From a checkpoint of a small self-supervised image encoder: 12900 steps.
Rows from block 4 of a small self-supervised image encoder, named by matrix and row number. Rows with one number belong to one neuron. Each number is 128 + 32 x the weight over its row's rms, rounded and kept within 0 to 255. All counts start at 0. Numbers have three digits each.
After each neuron's rows are labels from the 100 images, of 14976, where the neuron reaches its highest value: "top examples" is what is common among them. Only what is clearly more common there than usual is listed. The data: photos with spoken descriptions (Open Images, Localized Narratives). In brackets: how many of the 100.
# fc1: MLP up (model.blocks.4.mlp.fc1.weight, 1536x256), inputs 172-255
# fc2: MLP down (model.blocks.4.mlp.fc2.weight, 256x1536, transposed), outputs 172-255

fc1.599:156141140125129144153117109127124183109172155098175171146182137157123178160080170085115145117116151122158090075098204082087077173073159102094125163171176136101129105095164101117145145104104122125110168170102126145114099141133110107106100148159109163167
fc2.599:144165145137167101134151123104109113088096095172154167106087158083111102136156158130064121136107203153096123171203106131110153135144125131110071119096094139160178124109119169112138097137113087156078077160209178096121117101130175156160144142061097095099
top examples: text has "grass" (27); text has "ground" (25)

fc1.561:152169124146133125130127114137072157099100140091081129092116088111099175109154119127148151127125156088150098123167075115147123100122112052160064133181112102108151128111154144112190092113090073173147056173098137092080171153138069141124152116117192154129
fc2.561:128103121142113125154204159112166095140171117187101156170092132133137139140092152158138104167153106180097147105096196126107154132150156182120143152089138137165101107121062128134056128171137198078103206079182087128175083128106139111097135142140080106103
top examples: text has "water" (26)

fc1.636:108155175118137203107155122146113132103195131130079168088124109063098089143108131165162123075128165110116195110105110127137140147093164058116132165092170135111168144108145134081131152200127132164089153148107064180104166149162101156180120117122196123112
fc2.636:147175183158083167101124126120094107073187089108102132131119107101144115162108089089095138099069165088126144108121076089141086119079180149138178133130177172155168145083158108122145164146158082147143102082081085095073144112126120175146103155075179161085
top examples: text has "dark" (27); text has "black" (25)

fc1.659:107074083171088128110145134152081155099120222119118134073162126158144142106116152111118099130101111161101132157140115171085149131102106084126063081103108103119147102094159160163099119092159134147152138124087158176150099132132112168122149121081136123093
fc2.659:178198114105191188136078091150153075171157106111150108141117130081149118144163109128163129092137142192133126117090117081173106061155106189085194085180110164104159172137078118145106045151102176124078184096187128106153167138130102093198127083145152120175
top examples: text has "lights" (25)

fc1.523:149153174078139164119133155094162105121158132169069144049139114096194117182135138105132157137168185119156086174090103176086141142083169157103093111081134100144112185120152137170087088121112123131162118170102138140146110206106138148090135182135118160111
fc2.523:066117143120087182106094109155146133104163171134132119116182146086098141097090136192125153161126118091170092107109095135120107160147103088071106094109133131083181144149117154066100105189125116081099170127169118155125140159110138142097121085038161164183
top examples: text has "wall" (44)

fc1.397:118100070127156164101143139151203170092082088102106135173129145105140151122129128145164169101086115150108105106167102130145087154138150096155080088149143069122137127127117167127123156150144097137093087169142125139181109144120097111115087073161105112152
fc2.397:163119104081169138166096175127167089114166094181113148160169120081125103069134105112096089074108132152169142168160132096106162121099123155082134164112099076085095089090084110083086175126138089164093103143167100099102095104093180113130169096144086081126
top examples: text has "grass" (28)

fc1.23:105085156159108200191129168188180193115124100142112189086128152152114168112150095156147103082111078106185137159121119086126109129142139156147122149148096110134123129075131107117090151144117176124149129149121098101149150087163119058165106127100156087090
fc2.23:153192114149078070146099157118101155110099122138162128059128115102100159038125129131141095156126133132076157098104161105128106139124179056140139159119131119132134134146184159108114136194151103098094132172175168125136107127163108139122183117101139053066
top examples: text has "grass" (54); text has "plants" (25)

fc1.119:128151117095108107180112115104053116144091152091148164103132136087175158102141108096159094091154074158121118109131144128156163107132135097127169109140113080154082103099147124082083133100120109191124147177133137127125103078179188120107121109105194150099
fc2.119:171137115164121189150156111156128144149139168093146121193132092178129107102121164092136144079114138157155095219118113104109177070120110102105126111071075162096138167151127139134109137044121161153040121150171079124090131109143121118148133123151125099147
top examples: text has "black" (33)

fc1.45:097149090127132193164145131157101141085153197160093117087099159146092113137124088123123101122096103143123141099157103162130116175133151089108150121128135126116096171125122126148105143072123134143136149092086073170157107054120115097107193107054157153104
fc2.45:145131152089110125149118159110154127164108143118202166150145084159154122105153170165160123169123163214124111165095120105122121115085095154076141125075106093155174089130101170150150097120122187115139113135124131065092182163087143120091084112117164093189
top examples: text has "dark" (27); text has "black" (25)

fc1.322:131161139171157171194111109140093162061152113152143135109134144195155093136136119097127110111091142126111188199148069142172180124065128152139167083100100062142152114135156166124141084137071157102208132132108182120122135136070086129112087153121122175077
fc2.322:123086132093097140115111176094135093164107168122163103126109108080104146149110136155147117180189146155154076065099144073064140093160136114133088176097140141106117142117124127106114149134169092074080111125142064116221092130176167146139133117152156152142
top examples: text has "white" (34)

fc1.408:134104153073071120079087126147143091099110088110137140138130173054147092154106149128161157088141163081141084156124134135091115129084116141101118083114127102177124135140093121145115092202151104120084197094172132133106144148172231168115160159088154146149
fc2.408:119188166163151141208179102106130177062114157122136117181176135120139171130204090195153141160115132153159151111149141092104097110138087110138094147126164112139084155165166132143096175115118160116091146122108151119115083106109117123121079132213124180146
top examples: text has "wall" (51)

fc1.61:126111139143133115113067151066181123177070082125123141130073130170145114115128101111076092110159207159117126157141111127137102162151105108167146126109140158167073124183094113128098146134116116131101131174094143135127123127163107137127130118055111157195
fc2.61:080126156137181148149116104162105087092095169157086144145174154092153159099135140117204154118142093126173135093102090114170141098117123137044102127129138101116128171088140133109163108087144145138108169149075100140113118072132202083084088103177136144080
top examples: text has "wall" (44)

fc1.9:118059107129166104081114179140141128115163127171150130185131106122120139127212098091117163149151093122147143135093147143113166122159159102154165134121109094080151185149113159108116147212077087093121154136131116099174115154191123082150115132095115122077
fc2.9:114169137109109152154178086097122107122094131110201103099106169123132112148104160171106115173136165140152152079188140106139090134150152108152101113166113093190134126090111124144129122080124158111150114079099128159072149140044164192106172089150063116128
top examples: text has "lights" (30)

fc1.365:072164114108137120116137127136162095109107129136132100157113164130134111103112119102147083084106126159188096075128100112156103120135186105169091106142172121116132116162150098098141157129149158127098150141135108099160132117181119155176153085111110135115
fc2.365:175101147123074133150072108151125114118166112129089172119098124144111108091118085137145132167170143145086097142114073131146144078088096096089169118115079126178133137106135157127113104082076137073168131134100095060137114130110153097156166114156124103114
top examples: text has "lights" (27)

fc1.573:129132092120128135166114120142117117118120138110176150113145177134129114194120154077075154130185097157151085176119155084076076163084217139135125198141118118092138122181105111143127105094174101125141130127146121105089132108103091116104149106113167142160
fc2.573:095165108101181179114162091094119080159165133080085175154149136104139091079130165094134098153099124128133146082167123169082086101137080148094165097181178175178125101089184121128151181090130104179113129145174159131130089127122097172166166170171148174091
top examples: text has "dark" (25)

fc1.754:120130185140114152133100143197170144153161027168101157126122175100098140084116117142144119123081136158147067136110108097111126157123135124089068140169173131145131115094119151163096206082170163076120115129137146135168131139078126151137120171095149090116
fc2.754:170143103134174130127142122087088139154114197137155135124135089139124120183142112150204128149123121126071162071128160145151077158140096109140184168082100141088132108120152099059149096141107142169133065166141157144063169077145129095141182088172166084132
top examples: text has "grass" (28)

fc1.204:088140099109138166104107167173071039123163177133159164099079166127113169132138113194120082094100089126123171166185125104116139182099121177114159111116112187133098136113120157187108186070129123095086234147111169125125046079131144142119120124040181136108
fc2.204:114104158108127159193189133139144155155117182121106151178112155125191087140161152094162115155179168188126118150183120137120154105112094143088112093111118098075119139099133141121090096151122143102147131148139157125202150158113146097101146141149124135159
top examples: text has "black" (25)

fc1.294:102145164110116128142095162082155116068115141177157144109173160184116117142123153115188116155084162137106089103160114226137123083133137094124148164075060134119093056139131113138129093104167126115106061121134159091153159114062113115173155137128128096198
fc2.294:100080100156161136093115155148115160151148081089112108175068114078147143120135090086111152156151108146089159153085138075128111171161128126134153075142186166121121167134085091166115103183112150140154163173157078146164083139170137140071108087151135122142
top examples: text has "lights" (25)

fc1.120:131106095103088104128144100162087095114153150133143081069156141119103101103083140113136168146066068140158138121103110105064128086128150132136104110157103143182120103054113102153144144081144125131150142112129124110147136122131147093122111117111135148122
fc2.120:115146163132137150092107131046104088121038136158091170174136121157165152185131093075108126159213150110057148087158159156149115199157093107123149135160130100115157169180154166101138104166099133121094103107124145118107140125133115130120170153165126090154
top examples: text has "sky" (66)

fc1.680:143153119099130155119103147119093133060145164122109134104141069126107108099095120102112091098130143133180083160161086103143123064132113147125088092118140115194111167162177166165048122165075141184116150123147089156097120109155148096067158121162160112133
fc2.680:139071104175142131181172078123113129175139073159180083178095158133137139205185155178118132105166162155077148138084158125172075138137079043138135100110081146089177152118119128096107105115155104085095154110125188088101082123078136128140087149088104180067
top examples: text has "dark" (35)

fc1.536:116142149148154167122046138129131142104081144147133134094148057125145128157123101139151093165224130109159071115134042106109097157181108148121071132090136180140072186064198103133144181095157139120135119118168138103109156135122125100068154096127191142148
fc2.536:146133086088141081088157117108150100151117072102111176156187192113127159093151183133096154101115153138118167134143150177167149153146172140135163175170111105090154154155169122105174137155105132089170136161095105131138085171135115119131088072088099148161
top examples: text has "water" (27)

fc1.202:128167092116175154153133140125168172138140167085192090090120102103145171084113195133124122129066105172181178123144095134137192118105168127095149145077143137139147122141090177128169143128109134124107106129078172161137116216115084066125105103147101140088
fc2.202:160143132113090091131142144123078118122101061118047139161175131120136130170166105136141120166182135136111090101119089093119115152171157106120131130127099177158102182131159086172065140168121067181166129108110115104109109117127158145157134123101079079157
top examples: text has "grass" (44); text has "ground" (33)

fc1.173:165142187140148147102099020131195097098100166159077139098111167147087117150166090212099104133137159109149108166149141156090101104153163188133125116090157121155131195119170124142127169108116129148115195100123116065120179116124099183216134145146122150127
fc2.173:136149164112075145149168204132098179124133081103120118134092106087156159096140186078186153143113145132124102122137092127148150166112175065149108108109117127144156113127112137086138129143098146108068075198121138165125095194119126122045096116140181158104
top examples: text has "wall" (40)

fc1.29:134067122076211138130138085191124083119121128141094139086174113097090152146147161148205107153073109120205119133198063118167117133118094130168143120088168194133161103143090136158136097135120115112082160127151149119128146113142091106071151060087084121149
fc2.29:121114140101165082146123137109099184132176169156145118135141152138079109093146120103087082172057106162090102154085163154177163096050195140083153197089087173120087159130127071130088141146157144104142085158062091101145104182122139077115080147154197108110
top examples: text has "dark" (31)

fc1.411:140135160143136093164172086101171141126099093089181138115088120150080154089201120152101100169157160103146120147136170111123099122033095138126100161137117170133130113099130061218159143105148138116098120149095091137093136138099149089145175166125146148140
fc2.411:150164104131120140074108103166111140157138145165073175160144153140177132136054139126142136055102101131085139144138108136168189184163099098096130127137149078135145113136111127068105138164088133162141133116175200133151132150179125135158144117145161064117
top examples: text has "grass" (27)

fc1.703:171098143072082169129137138124099111106123087166150132120129144177177225076185088122114050113100159134161125084135102127148143169117085127109168053116168145108154152131147098113157098099132107121116127110156125151088191105140095111141106082137133129104
fc2.703:129170137184140099120163111142153123178149172091104136175117092086070060128087117117103112155143116127094121162171151120077127076140171072129085185151119077155130107136124183110074143163097185167145125175147126133154058163198120121115131098112141131127
top examples: text has "grass" (36)

fc1.620:125149174145122118158106103077118096137178102134166106110148177140121169133098097088175145225154077137125150114088171156154129140170117111107166087108119042181143124169154096088122081133103146115132104121080016126157105093097109145123126078121142121082
fc2.620:118150042130152174083163152126153168142086147140093148085121087089122103114123166159054081101131147118123075167135102073105107119091087131130094148098160106124175174117110146180139148116141149113091095117174184150149127169181163112137125158069083158136
top examples: text has "sky" (66)

fc1.463:117114150145120093073061095054167127131174141141224095119151124121124141080141158087109143127147152169149128110087147156180097128138081089082143115071097078103121101102136135112135138147098130161109150117121102116068148105106102150153131180135151114109
fc2.463:116153162139139164094170150132139152097126132099189160131102156090116155165204103178111114074136106144201121133113127116117198134133162146143112109153117129127116118167142083126148149173104139148139145162112127157175145147122135216143102067108134134140
top examples: text has "lights" (30)

fc1.432:096176158141094120094115134139125129107113068100136143151099174171152121167105135145108137155154125159124131154193131192104100163085165096075124190189158143112123114142130173153126142158141114131132123121099147187133168093090184181102170085139159105148
fc2.432:108103119103185125144156126169093152078113104163117103081142097078127096136076177149173159132140140129105079139096168102102148072128133101132156139099086090161105117146083169141091136078099156066098129105128113090111118180159082119095083159109135132166
top examples: text has "text" (26)

fc1.310:156073098155136057125125101112117138134104181141146137166149158102079137130181087122158082149088128069159172145177161093128126110085114137077114103125101148130077117119151185160132130102162183082081109103167144136116130106192162204108124146129127100121
fc2.310:148149149152092090159171175124109185144082091168175152086127125111096085145177126164099152110144079151088078107094138167103080149082129074111065152122125086119120166179155063164075134140161140157170093150155193136167107150176163099113188124158190149100
top examples: text has "black" (32)