A small self-supervised image encoder, trained from scratch.
Model: 16.5M parameters, 32-pixel images, norm layernorm, activation quick_gelu.
Data: trained on photos with spoken descriptions (Open Images, Localized Narratives), 8.1 epochs.
Rows from block 9 of a small self-supervised image encoder, named by matrix and row number. Rows with one number belong to one neuron. Each number is 500 + 25 x the weight over its row's rms, rounded and kept within 0 to 999. All counts start at 0. Numbers have three digits each. After the name is the row's rms in percent of the matrix's.
After each neuron's rows are labels from the 100 images, of 14976, where the neuron reaches its highest value: "responds to" is what is common among them. Only what is clearly more common there than usual is listed. The data: photos with spoken descriptions (Open Images, Localized Narratives).
# fc1: MLP up (model.blocks.9.mlp.fc1.weight, 1536x256), inputs 128-255
# fc2: MLP down (model.blocks.9.mlp.fc2.weight, 256x1536, transposed), outputs 128-255

fc1.578 054:514542543465514513455508480523500497534469492505523507521502490496476513497563524496481517469474496462488486512470459479493495507491525483507532491482491538517537480489493439493481509514452509457539477419506482542522539534553475529493485500450554489479494506481517499498513471472504477499523519530525435496488480524503453522501513515532506520513484510489573497511466501497479503480500
fc2.578 088:512458457480481525523517522485465465540547473524501532523487460472484511518529506481465519506461505477526528534513500517524538482488531522504516490462471533476477476505504526532511460527514470524479493441515517511461505496534472467496470492511484501481510530496510543535461475514488480535510480483472473491523515478517469510535524506490534488483472477535469496511494477533499514482532
responds to: text has "white"

fc1.712 058:466539490479508504471499473514494510464489482502473515523519500531510468541471540532502526530509473492549517472504525506499512506494510473498464472494532484496527535497511521510472530472527470449464497506552538475513479477530489522483555493509501474497462514475535531510501475467520492484463499524520559464519481568482524511451524517520512489518516533522501484447531490460521511527527
fc2.712 092:538478503535494484520451517499469480490480530528465474475512479505522522459498510481478543516513460485477484540525465472536492501465480462500549542451477518532534495517470528530487527508483491486495512514451465543515523525512470519536459472526460512526495511516480475506539530495475476479527508476500464521470516456475501508531478529500532540465480494516510479483512488471496472462507
responds to: text has "plants"

fc1.265 210:507470476507534477490506504517521504510508474464508523469507495454486523522480549512501502527487494503501488530467478545518492518495486479521524541516534530502447499433522454451494496497530554493477528527461471456501475474470525523540496527522449492515482507502530533463497498510502480447529550499535491567540531432491497457458477493521459497463527503542492524482486490504482496509465
fc2.265 148:516519513483492513444484480481524482510482480523509518482520500552566492502555456510474503460498489481506501479550514496471509559515501454517495476479461500506472471514487511550502493485502491463561488521519489512503508523529544455482522504487516504482535502448497473498441502483529478518515479512475476464478488567523501497517523515470533489510524512463446502502518491523556516499518
responds to: text has "wall"; text has "table"

fc1.103 060:473516469508502472501510487465512500516550511519451503518481502522480475505552494452522477490488499520483543544559506515496490516508486520505482461494457464500456488461497533491544541512512510531479471470503504528492481501511469515474537542496462517481518474511554507470459531490490513482510477523468589517479493461517479491489504506515459492476500493461516472451474449499470477476540
fc2.103 093:466468508524497528502488475530509535470498537548538479469540458493501517515462489490528522465471530471518482463471481490524474480463480461484506534468481525478530534503502535528499521463472528515516521472480503513488534500471463476474488483461474527516499484480505529512474513507497526522455521466492512490533480483486482509476450538491465476524519498493483511502517484493481523521512
responds to: text has "sky"; text has "road"

fc1.24 053:501561493485470501496453482472481525479479482486507511505483498497469498483500511478506479498477465466523504507503438469492507486499506524493516485509484490531541536501484488511483466480505525514494494475541504514532473477549519548476486499481466461502486522504504535469551452542487486488522482468477487500502501506496507531475503552525526460541477515503531460491516482481550502502473
fc2.24 087:486521481512475509475467535460484501537466475464485526462511500532490548496493526510506470516485513538517510527545506515513469498528474470468519493463537520518490504506500469485481522502524521527522475483527478529536517535485542490482498473466468458526491518527528492469482529469485543466480457507478522541490538511490520515529480513511512455534472538526517471480505547457516484530538
responds to: text has "dark"

fc1.536 192:497473492479474479491439529510502495524515458460543514499506528461484545498513514508493517491452514447474467530509540530513524516518526526485512504498499542474439474540509484483491507469511531518497502549490464474520491518471489501505452530497450498496487510480523517547498541495531521475499534481510505530483473486477495504494468514522511470494538472476468504522515507516467482497496
fc2.536 135:515500490520519507472554502492505474494524518510457504485513513579554486527486505497501494484531484544533545474481462522524497512497469449514499474502495481502517527478507498549500482483477484455548525483506513506460475497528549493482537513469506489509525475483465518486513462500506464515528487521496465469514531530555511494507509495488500519497515553536460515496482485511541515502461
responds to: text has "wall"; text has "table"

fc1.203 189:477522474479542496517497443512504515510537475514480511493454545516509528492502478494499505511463477454514507493471509547445499492492499470512533462507514519479493463481509444520517491475501501504544510539522516484484499507489508503471535473480525490502490466505503487516541484510504492524490515497530481464496532564538497498506511511463500471493517515473414549509470523486531488514546
fc2.203 126:540486497494492486463493587485533467502485529491510490492561471513503468497524523527491495488541507525475484495512489466545509521506493501504502531479492505521487526538500543479495506487503501457496476484476496470510500512487499505512465495512466532498486521501489533470502501505480503494534513494478479532515458434461487496487504522515477495466524503515540514502494491537474485487465
responds to: text has "sitting"

fc1.501 039:502507505523484473515492472499514545479493512528506496459534523485487476516523502498511528538472491516496523509500477473511502534510463466504446475455498489487507478488516519524484531492516509494490455442532499509491505496512501477485484507484477521541560498512489482510485518478498514492495468498512545473462473503480500476518543506466466544504522463476475472456495483493481454526496
fc2.501 091:492453482492475474475458513524505474500544495510511490483520508474485512496497533510532462520496463462486530480497536498475540477490458494502489495468528494481525498524540512534513485469497496515533536471484455487512531482486458538469449520470476497528525485532499462514496476456515488474504496469498535502511494488470535541493472483500494523524485473515511469531514533493483462471538
responds to: text has "dark"

fc1.611 061:473505489517517533505473531484511477501488501536543515454516452487432519515524502515478503540530522522508507492569501463493511500490496474461506441471478516497471488528458482482456509507501493494531509500521489501521481491499518457464497453475494472492470510512478532509478511486525459490498466497531495493479526525497499493510529483528547467512493513518536467483546505454525520488559
fc2.611 086:528460484464467493474533508496517510497486526460478488528449505487509539478465497476521492492519500451496534489491552470528537529510471492537479506493462506480474474475503488549474500527539469466469509528521461538521487560506485486472535522480514531502512485481512451497478526490530506499544494506489462539510529483476517532481476475474512536487514501473522466465504490521512483489484
responds to: text has "color"

fc1.603 169:492505492507484463488492508489534481494491538461477468520572483480510514477498484513495553509498488520479532475510498478527563498519477514512506498480473484466466467519485489518513497466503507496539519513506543498483492491469482482518516511513506480478510481514493448455479497534460462494513479520509459483480495485524489502493510519509482497534491464553476478471523511542538515491492
fc2.603 117:520488472457507537512506478491469527508499432525532532486437534520490463508508508489485435473504517474481494517490503516473443486482514485471514504526511530517509519491513505478494508507490495490482494497531465497524501522527514545478501496501504526503499527473501535528488500468539510520504518487519542531559539511455509514491505506483527487453491542447504511522486499476455477517519
responds to: text has "grass"

fc1.11 110:459522504507505515496427531425465512487499505478487507510467492489488491506489496552504561491484500545486484467517502476506511520491537515498477510532500477479515486514507489512495506546505506492469473516475477489518514477456508484507491465536463476525534481535542505540471527469482499558482490535520484491497502465524528511505508503466497490533466479526469488490495487492476524447478
fc2.11 104:468484489512478460513496462481460516501494541473459469522494464520512508496479451482532492528495565491495519501500528513467502455519479506471525492492481507521518546437502517474499541518487510475534457475482457522493443491522483546514565530508489519520541481521525522521455476467484514483500481467468523532540511527484480449522481465534520486493513529498543478519474512479492514511486
responds to: text has "sky"

fc1.233 081:510506468530483487476508456501479507484515483513482493513494483490523531503545512514468473483491509539484546505507480476489500517480502475482499509481556479481542510493511513558454513448502515448453483493504456508516516472484442502503503482493531477474504507500487556505508449517494500554516528498462527481531478494451522515494489546512522516462522470494522492523464550475494492481492
fc2.233 093:538525543516522554492463524537517485471519454502488483486545496527534528496523512475502527513510475467528489503514532498513542512487472531533464523537494472476495513518500495503483491464527492471492542469491456504535494516471511522464523516513548492493479479482521467477525479463510477473508499512518530495528471465520465472501501475525508520520520521474505534520501536461488498506526
responds to: text has "dark"

fc1.74 053:501473501498488522483510495489476514526475520480509507524512552561491469511487478494480453487495507535436506510504504486469469503509510491485500509532519443470488508480520492508499481471482524483445500479541513543513525495497473503493460560508472520536452473501488518509451525483512514523519489498510475558501529459482465506484505508463530523523474536486527499551468526485486509475482
fc2.74 086:464477491484518466530476499494534496523518471515531536460484488471469484507520462469461535504463461526518509479525490499535541475474506475510488467546497496526490460472504538496501465518521497527541510500495511543534510522498555528470511463499476510494534543480484503513532539521541481543511535515509504476505518542486477518497474505477472519506537494502480507525493511471469466464463
responds to: text has "grass"

fc1.240 046:492517482474524538484463516487497518513529514477465515514505505461530515529518469503556519525491500496502500519515532520517460446460533564512466485529495518534532505483504534459477499496527516505514564498453509502486469529492494498506511529480510502491472499531520534508478497515510506486521482544444475449549486489526539480490539481487496482490508511513526462462537494461512483448483
fc2.240 091:533521541535496505531502519527525488461508537512538538507526512501484537459516536522474551531473515516514508473492462488499485532528505515512463539526494514523531470514509494540527468530543534485485522475526503462472528473458514458499492462536513507515464491522522512544501530486484462475480466490480516505483459488476480494498472514493525498470525490480499497505522501533459468476542
responds to: text has "sky"

fc1.135 045:494502543553484528495464488497502518496494482517472511540473540476499484474509456475498462450481512527465524483512507477561510504472491500447460499479492472484460498472501560505488518513534530508486501483516527498488539480484553490488555498499505497561510471545552537526497463548453493486490518509522505484536522501515492493534511505470522521525502527505541461527450480489491451529488
fc2.135 094:471536506534476532472522501503528535502485496529459550502526536505541456534462526496529459532467501503499516529505518487515543485491493522504461517469473461518484481478516527489500511518480473525514508495510471463461532514498545531497516475490522535536477470500544516530546471541485532474480542462458513475501489506516502518462494515521479531519491544507510458542518518517515531533491
responds to: text has "color"; text has "white"

fc1.314 184:520462524519495463495478482483515473484500483465531506451499539483512443504495532517473523507528505462474508514478511508508491519475484491472488536538533501517491458502516480526533502488476497491569482502470528538529454503446530456520504481530474501518514527452514529443528496487494498528501505514505497512510492455520492488451496512501494502422485551491474488492526458517534526542509
fc2.314 129:476531474473509526498534568508494503491500489510452518546492465524468568492520461479499478498467478550527478491513478491474499535518498476533528459490478513527510511486466505494475498478511498496474523482537497459485515496508509529496527534488514518471482501499503479552479501485486477466535502512494509514483500558468485500541528508474480509570523473507471527512450513504493497493494
responds to: text has "trees"; text has "sky"; text has "grass"; text has "road"

fc1.1 113:508499471525503516499478516458493488550515471494502514517482482514486524496520510496519508473506546501518476501475495515525513513502544507483495537484501538482528508488509511517510488503503514506436510500471490500463489505491477479508456474544485428496501504484488507508475535507486527530521500515492508509463480542450474463534533482452470547480486506509480479507515505506536498537463
fc2.1 084:491542523449510531531484498464522502476517484525475499457497518454510486501535496544494479529465445504538526493490515495497511453480492469490483506513504533489454475500471488533516494493522513497542500483531502481521476494525491525550501474493499533511457516496472513508522523511486529490459492530474490510544536496564519503454457515517518498548531530531483519437492502500483484548514
responds to: text has "ground"

fc1.79 050:472498491520473479548513537523445494432454517522465461511520495508475463549498489503530464498487507466498536537481492568497508497551492488523491490468551483512499535515518537487481468519495480528486506513517502477532494560488519530476475460482496491482490485500479501506525537508507471495513472489483529526456483457507446546543517533532493494506462508454505523510495445498498475505511
fc2.79 096:527528507503516545460472510476515517533485463471464494502471465532462520544487491513519468537529460543510507463485492533532529538478533529509499541499516539496503478477464494502480492527484542457536521500472525479485521460534510494539508538533503507482493529462466469509480535472529517488528491475523498529486521477516510518454520533480508523488495497455491532515488486499473532469533
responds to: text has "color"

fc1.331 044:461511523480499518508485518540514550482517489501498472507497513489499509451485439549497478515511479550510514492474509516472510469462488512511503537484516471506497513517492519464527514511502524474490475524511484489484501473467464487503491532474495512517482450503522505514487510483468506505433489521501522543469504499510520518478511492483539518518515535502474489493506466500484507514552
fc2.331 090:526531514464531466520507503513520480464503536485526542477498453534466497490485460458518505488493519521524523540487497484507477504503537490516489533536503518507505514527481530474522453495474514489500488513474519493533516468500518492516458469525484521511463546500496516527514474481491529471465511511541518530532497512474523460485515540539484545499538540496476540478508545487539529537482
responds to: text has "plants"

fc1.4 053:505523509455555503515477452492535514498444501496504519503488498489515493526523449437501489462476518500488453496498519478518521479506478484520461450518516499493471531497483501466507480473494508494467540490492480530496527516487505539499544471526451503488545465503499479546512475517490473479505476517486488515501481538513504495485501501506467514498462505531482506461476486509471465484477
fc2.4 099:463473513529472478495524494533453503512524497479538482489474518480500468531470453547525477466473481502527484457543482540467486519502483512508456537519481462473527513506486517527521548464527463515483467477487511469462469545533535516518528539456500515480472536474474531471529478512492509539514518511497519492512534476492505528522466497506497469493516509531547525483510472478498508531512
responds to: text has "white"

fc1.177 163:520520495483544463472504484492550485508513452499502526480461509506507492505494518485481533514520460476525475475504492538557508497525438482465520492542527486508517466462534505526490511457478516503496525507515478531482502534529530471478464530530486512526492519502503537476516471501518496478511496519506548524512456485521490480464505477440490478484533487491543530485456477521515500533468
fc2.177 116:494478501536463529506484529517512487495493517500470458503510492483534495474512490514528479456493504514473512519515494485455502514484540499540519475471506480513483512531446486492497490522525505500514520524489495446516510496479523514489550496482509499476527485477493483505497517474505491513494536494517415486458517511477498509536481523519486525502483499498440479549504539489447500461527
responds to: text has "wall"

fc1.609 178:491442486457513515442475519513531446563497484508534497472535485512528544498481519516485493514490482527497500481538471464540523512486469507433495477512515504500452515554486449533490503529541502465472501489514528519502506505462501460513491527507513497513483524529530477534485547524504472494482478530538539528482474489513506463517515486469473490548483542520505525509529471514498508487509
fc2.609 125:508523507533502473514528515484482507469495505507468494515469517506501464513498469487476526477499510471522510503449523540439463486524512462530507499484487500533541461449509521467532473492447505525547506541468502464513461477524530535488529508480501540522535486462470517469504462479510509526540523459480488468503555484490491515472503486524515503480513456476478489500462505500497492512481
responds to: text has "wall"

fc1.447 053:476511496543509565536484503476530486468430546481459520506486461495542520485465523511583520532445533555497492487488503490492510495544503499533509497533492462547505509509501522479500491526522503526504493505482473518503509492532516464451488482528537477521525489445514476498492512488491492551498476480484479520543491487534487482505495514486472520511512490498427463451518480508509507499493
fc2.447 090:466526535470458467535503500499500492528481499508522510485519524524536536493532490546532459531471515469462497501495515546489468477502514461468547527549518532469476461525483519508520492506512477498491482466478494493510491474480449517533528469536477472502475518504468465512520469515494473494459466493496500477526470512458541486495508481532501491478520479498496523478492497539486512533496
responds to: text has "sky"; text has "trees"

fc1.166 160:527478498474516480514474503430485466513505487459514508500483492440522491521461526548530543474506462524525490540453509531530520514460502534466528480539542533527518502511504485468496505524465512463475493503512496484478477521510518490490518522496476533498489539466507512526514504520472441492538480431498495531568482484467553521520517521504512508492529501517504507489506534525509517531506
fc2.166 112:481517491518506516481516509538537531495508496514497486488483509547473506476546505452527480502505562467493495472545492474489494515543497469554466517520449478498465458482525559507478484486535471510557520527533520501519490477495496492533488494517532491521516501536522502456485509492545531532474511535492518473450533500538460477455490476466492489521487484486475543534468486504514515482472
responds to: text has "few"

fc1.198 047:502483483494512487534510484485493493477501507523541434510495519474467528539511495518513480486509513513456527479531511525543519507522491531566464491496494521505478510460482467467533491515479487485501509477526510489522515532487501548441457471512527517456473469525507509523495505490529515504558474499521475528501492527519491502513482543486501483471523498503525486524501500529505476494526
fc2.198 087:494526505531500530520517531512507529483523484476469526472543497505467504526534516470494459496491488516476507528468475517499470526498509526455523535498483490495485480535511517461519490509544515541538501519481474466493518458501474492480525496535516502477482466465485507502476512482463456466513541524507521458512507478523523523474460543508474547527483468475503482480460496474522517490473
responds to: text has "text"

fc1.470 171:494511473478511448534503526499493446495516484490489479422540497519523517537475500568476440512467480487507466493476485469528436454505495511495512503502504514509512459491514457504540492502487520506525462500527492460504545481493513473499430490523490517517541517511513482495504522496556477469489541522521487486492537494508499477501523482511489502489492536519476528543528473538497520476501
fc2.470 114:508495511517506550440487494468544538517480504501501526568491490506520480488528512469506534465521506509524544537526489570488560562496488461483486453509520514479468522481491502509487514499498518474516522500465507488491447511531493498493558508466488458493469486463517530468501505512463538519546507479472482534501501511493471499491467478483499474493548473486471493458471516486504475534479
responds to: text has "table"

fc1.730 062:513491483487493514494492502477498545498488476504482533478496537461475471513516501534545491539481487492500486472540536478485510465503487545535491490480461505454483434517503507488514557548494510499486503547529498534549548476491516512453473516485547473490505506541469508558527490477486494498521493464516506509498508528479472514515508495501498541496523496462571541505457481454479490504500
fc2.730 084:506508515536477515494560508529513537493551524458519485481497501525541508464520497455517517503478526528496527540484505550513453516524492521517543469527476490524472539480497475489506488509460475482477499523478470533465482519516498526518493503511467523472471508490536464506484471502484533524510527510493539451482519493489523468515447477511528511480466546541498486514503528468524546482459
responds to: text has "color"; text has "white"

fc1.375 171:521538548499525534505459538479486474500458512467517486471477471504493484515498530504494517541483493520479505531509493476488534504484511482477461481445477524525475519475503474484492506512510519511481527520528477475499506483463523505512496502512479515494484476486542445526533542484534473490517511495491468518505499532530502495493498526528499418511539541435473488522458480484437470529531
fc2.375 118:488464457523492472478555498524531513528568498514475522530523532525523524518504488519516493453521488460541484475505517538490491515508481476535545524535541477510503471502501522526499442458483488509539497484462514512536457540525516490490472481486498484519504509511456551482458477516479519535523480489501519488510492467509480494490492483462467550477482494553490537486509503523573527483482
responds to: text has "wall"; text has "table"

fc1.287 048:506520509479518480530478466495502479457490524480528499492473518532469494467488532470531439468506507510490473473515490546522511471483530470554498483495538487553487496528510503488516510494525503523467521500510522485532512502486484496524477501491527522483500515509489557479508474499493522502530489491493546474493453530469502486540483461518537436452490515491562504516475516519521515502548
fc2.287 090:466476489463488519462499458483459455544492507485523490538462487499492535489481454496479507479457503463462458470492517496544469481532492505458546522540482468507465507518476513469525535465510459525527509497486474539506483497472472488508494533514513505465523486515513532484479488470508503473513528499488487470457526538488512503523483458472535531545483544508477515476494488544515492487476
responds to: text has "trees"; text has "sky"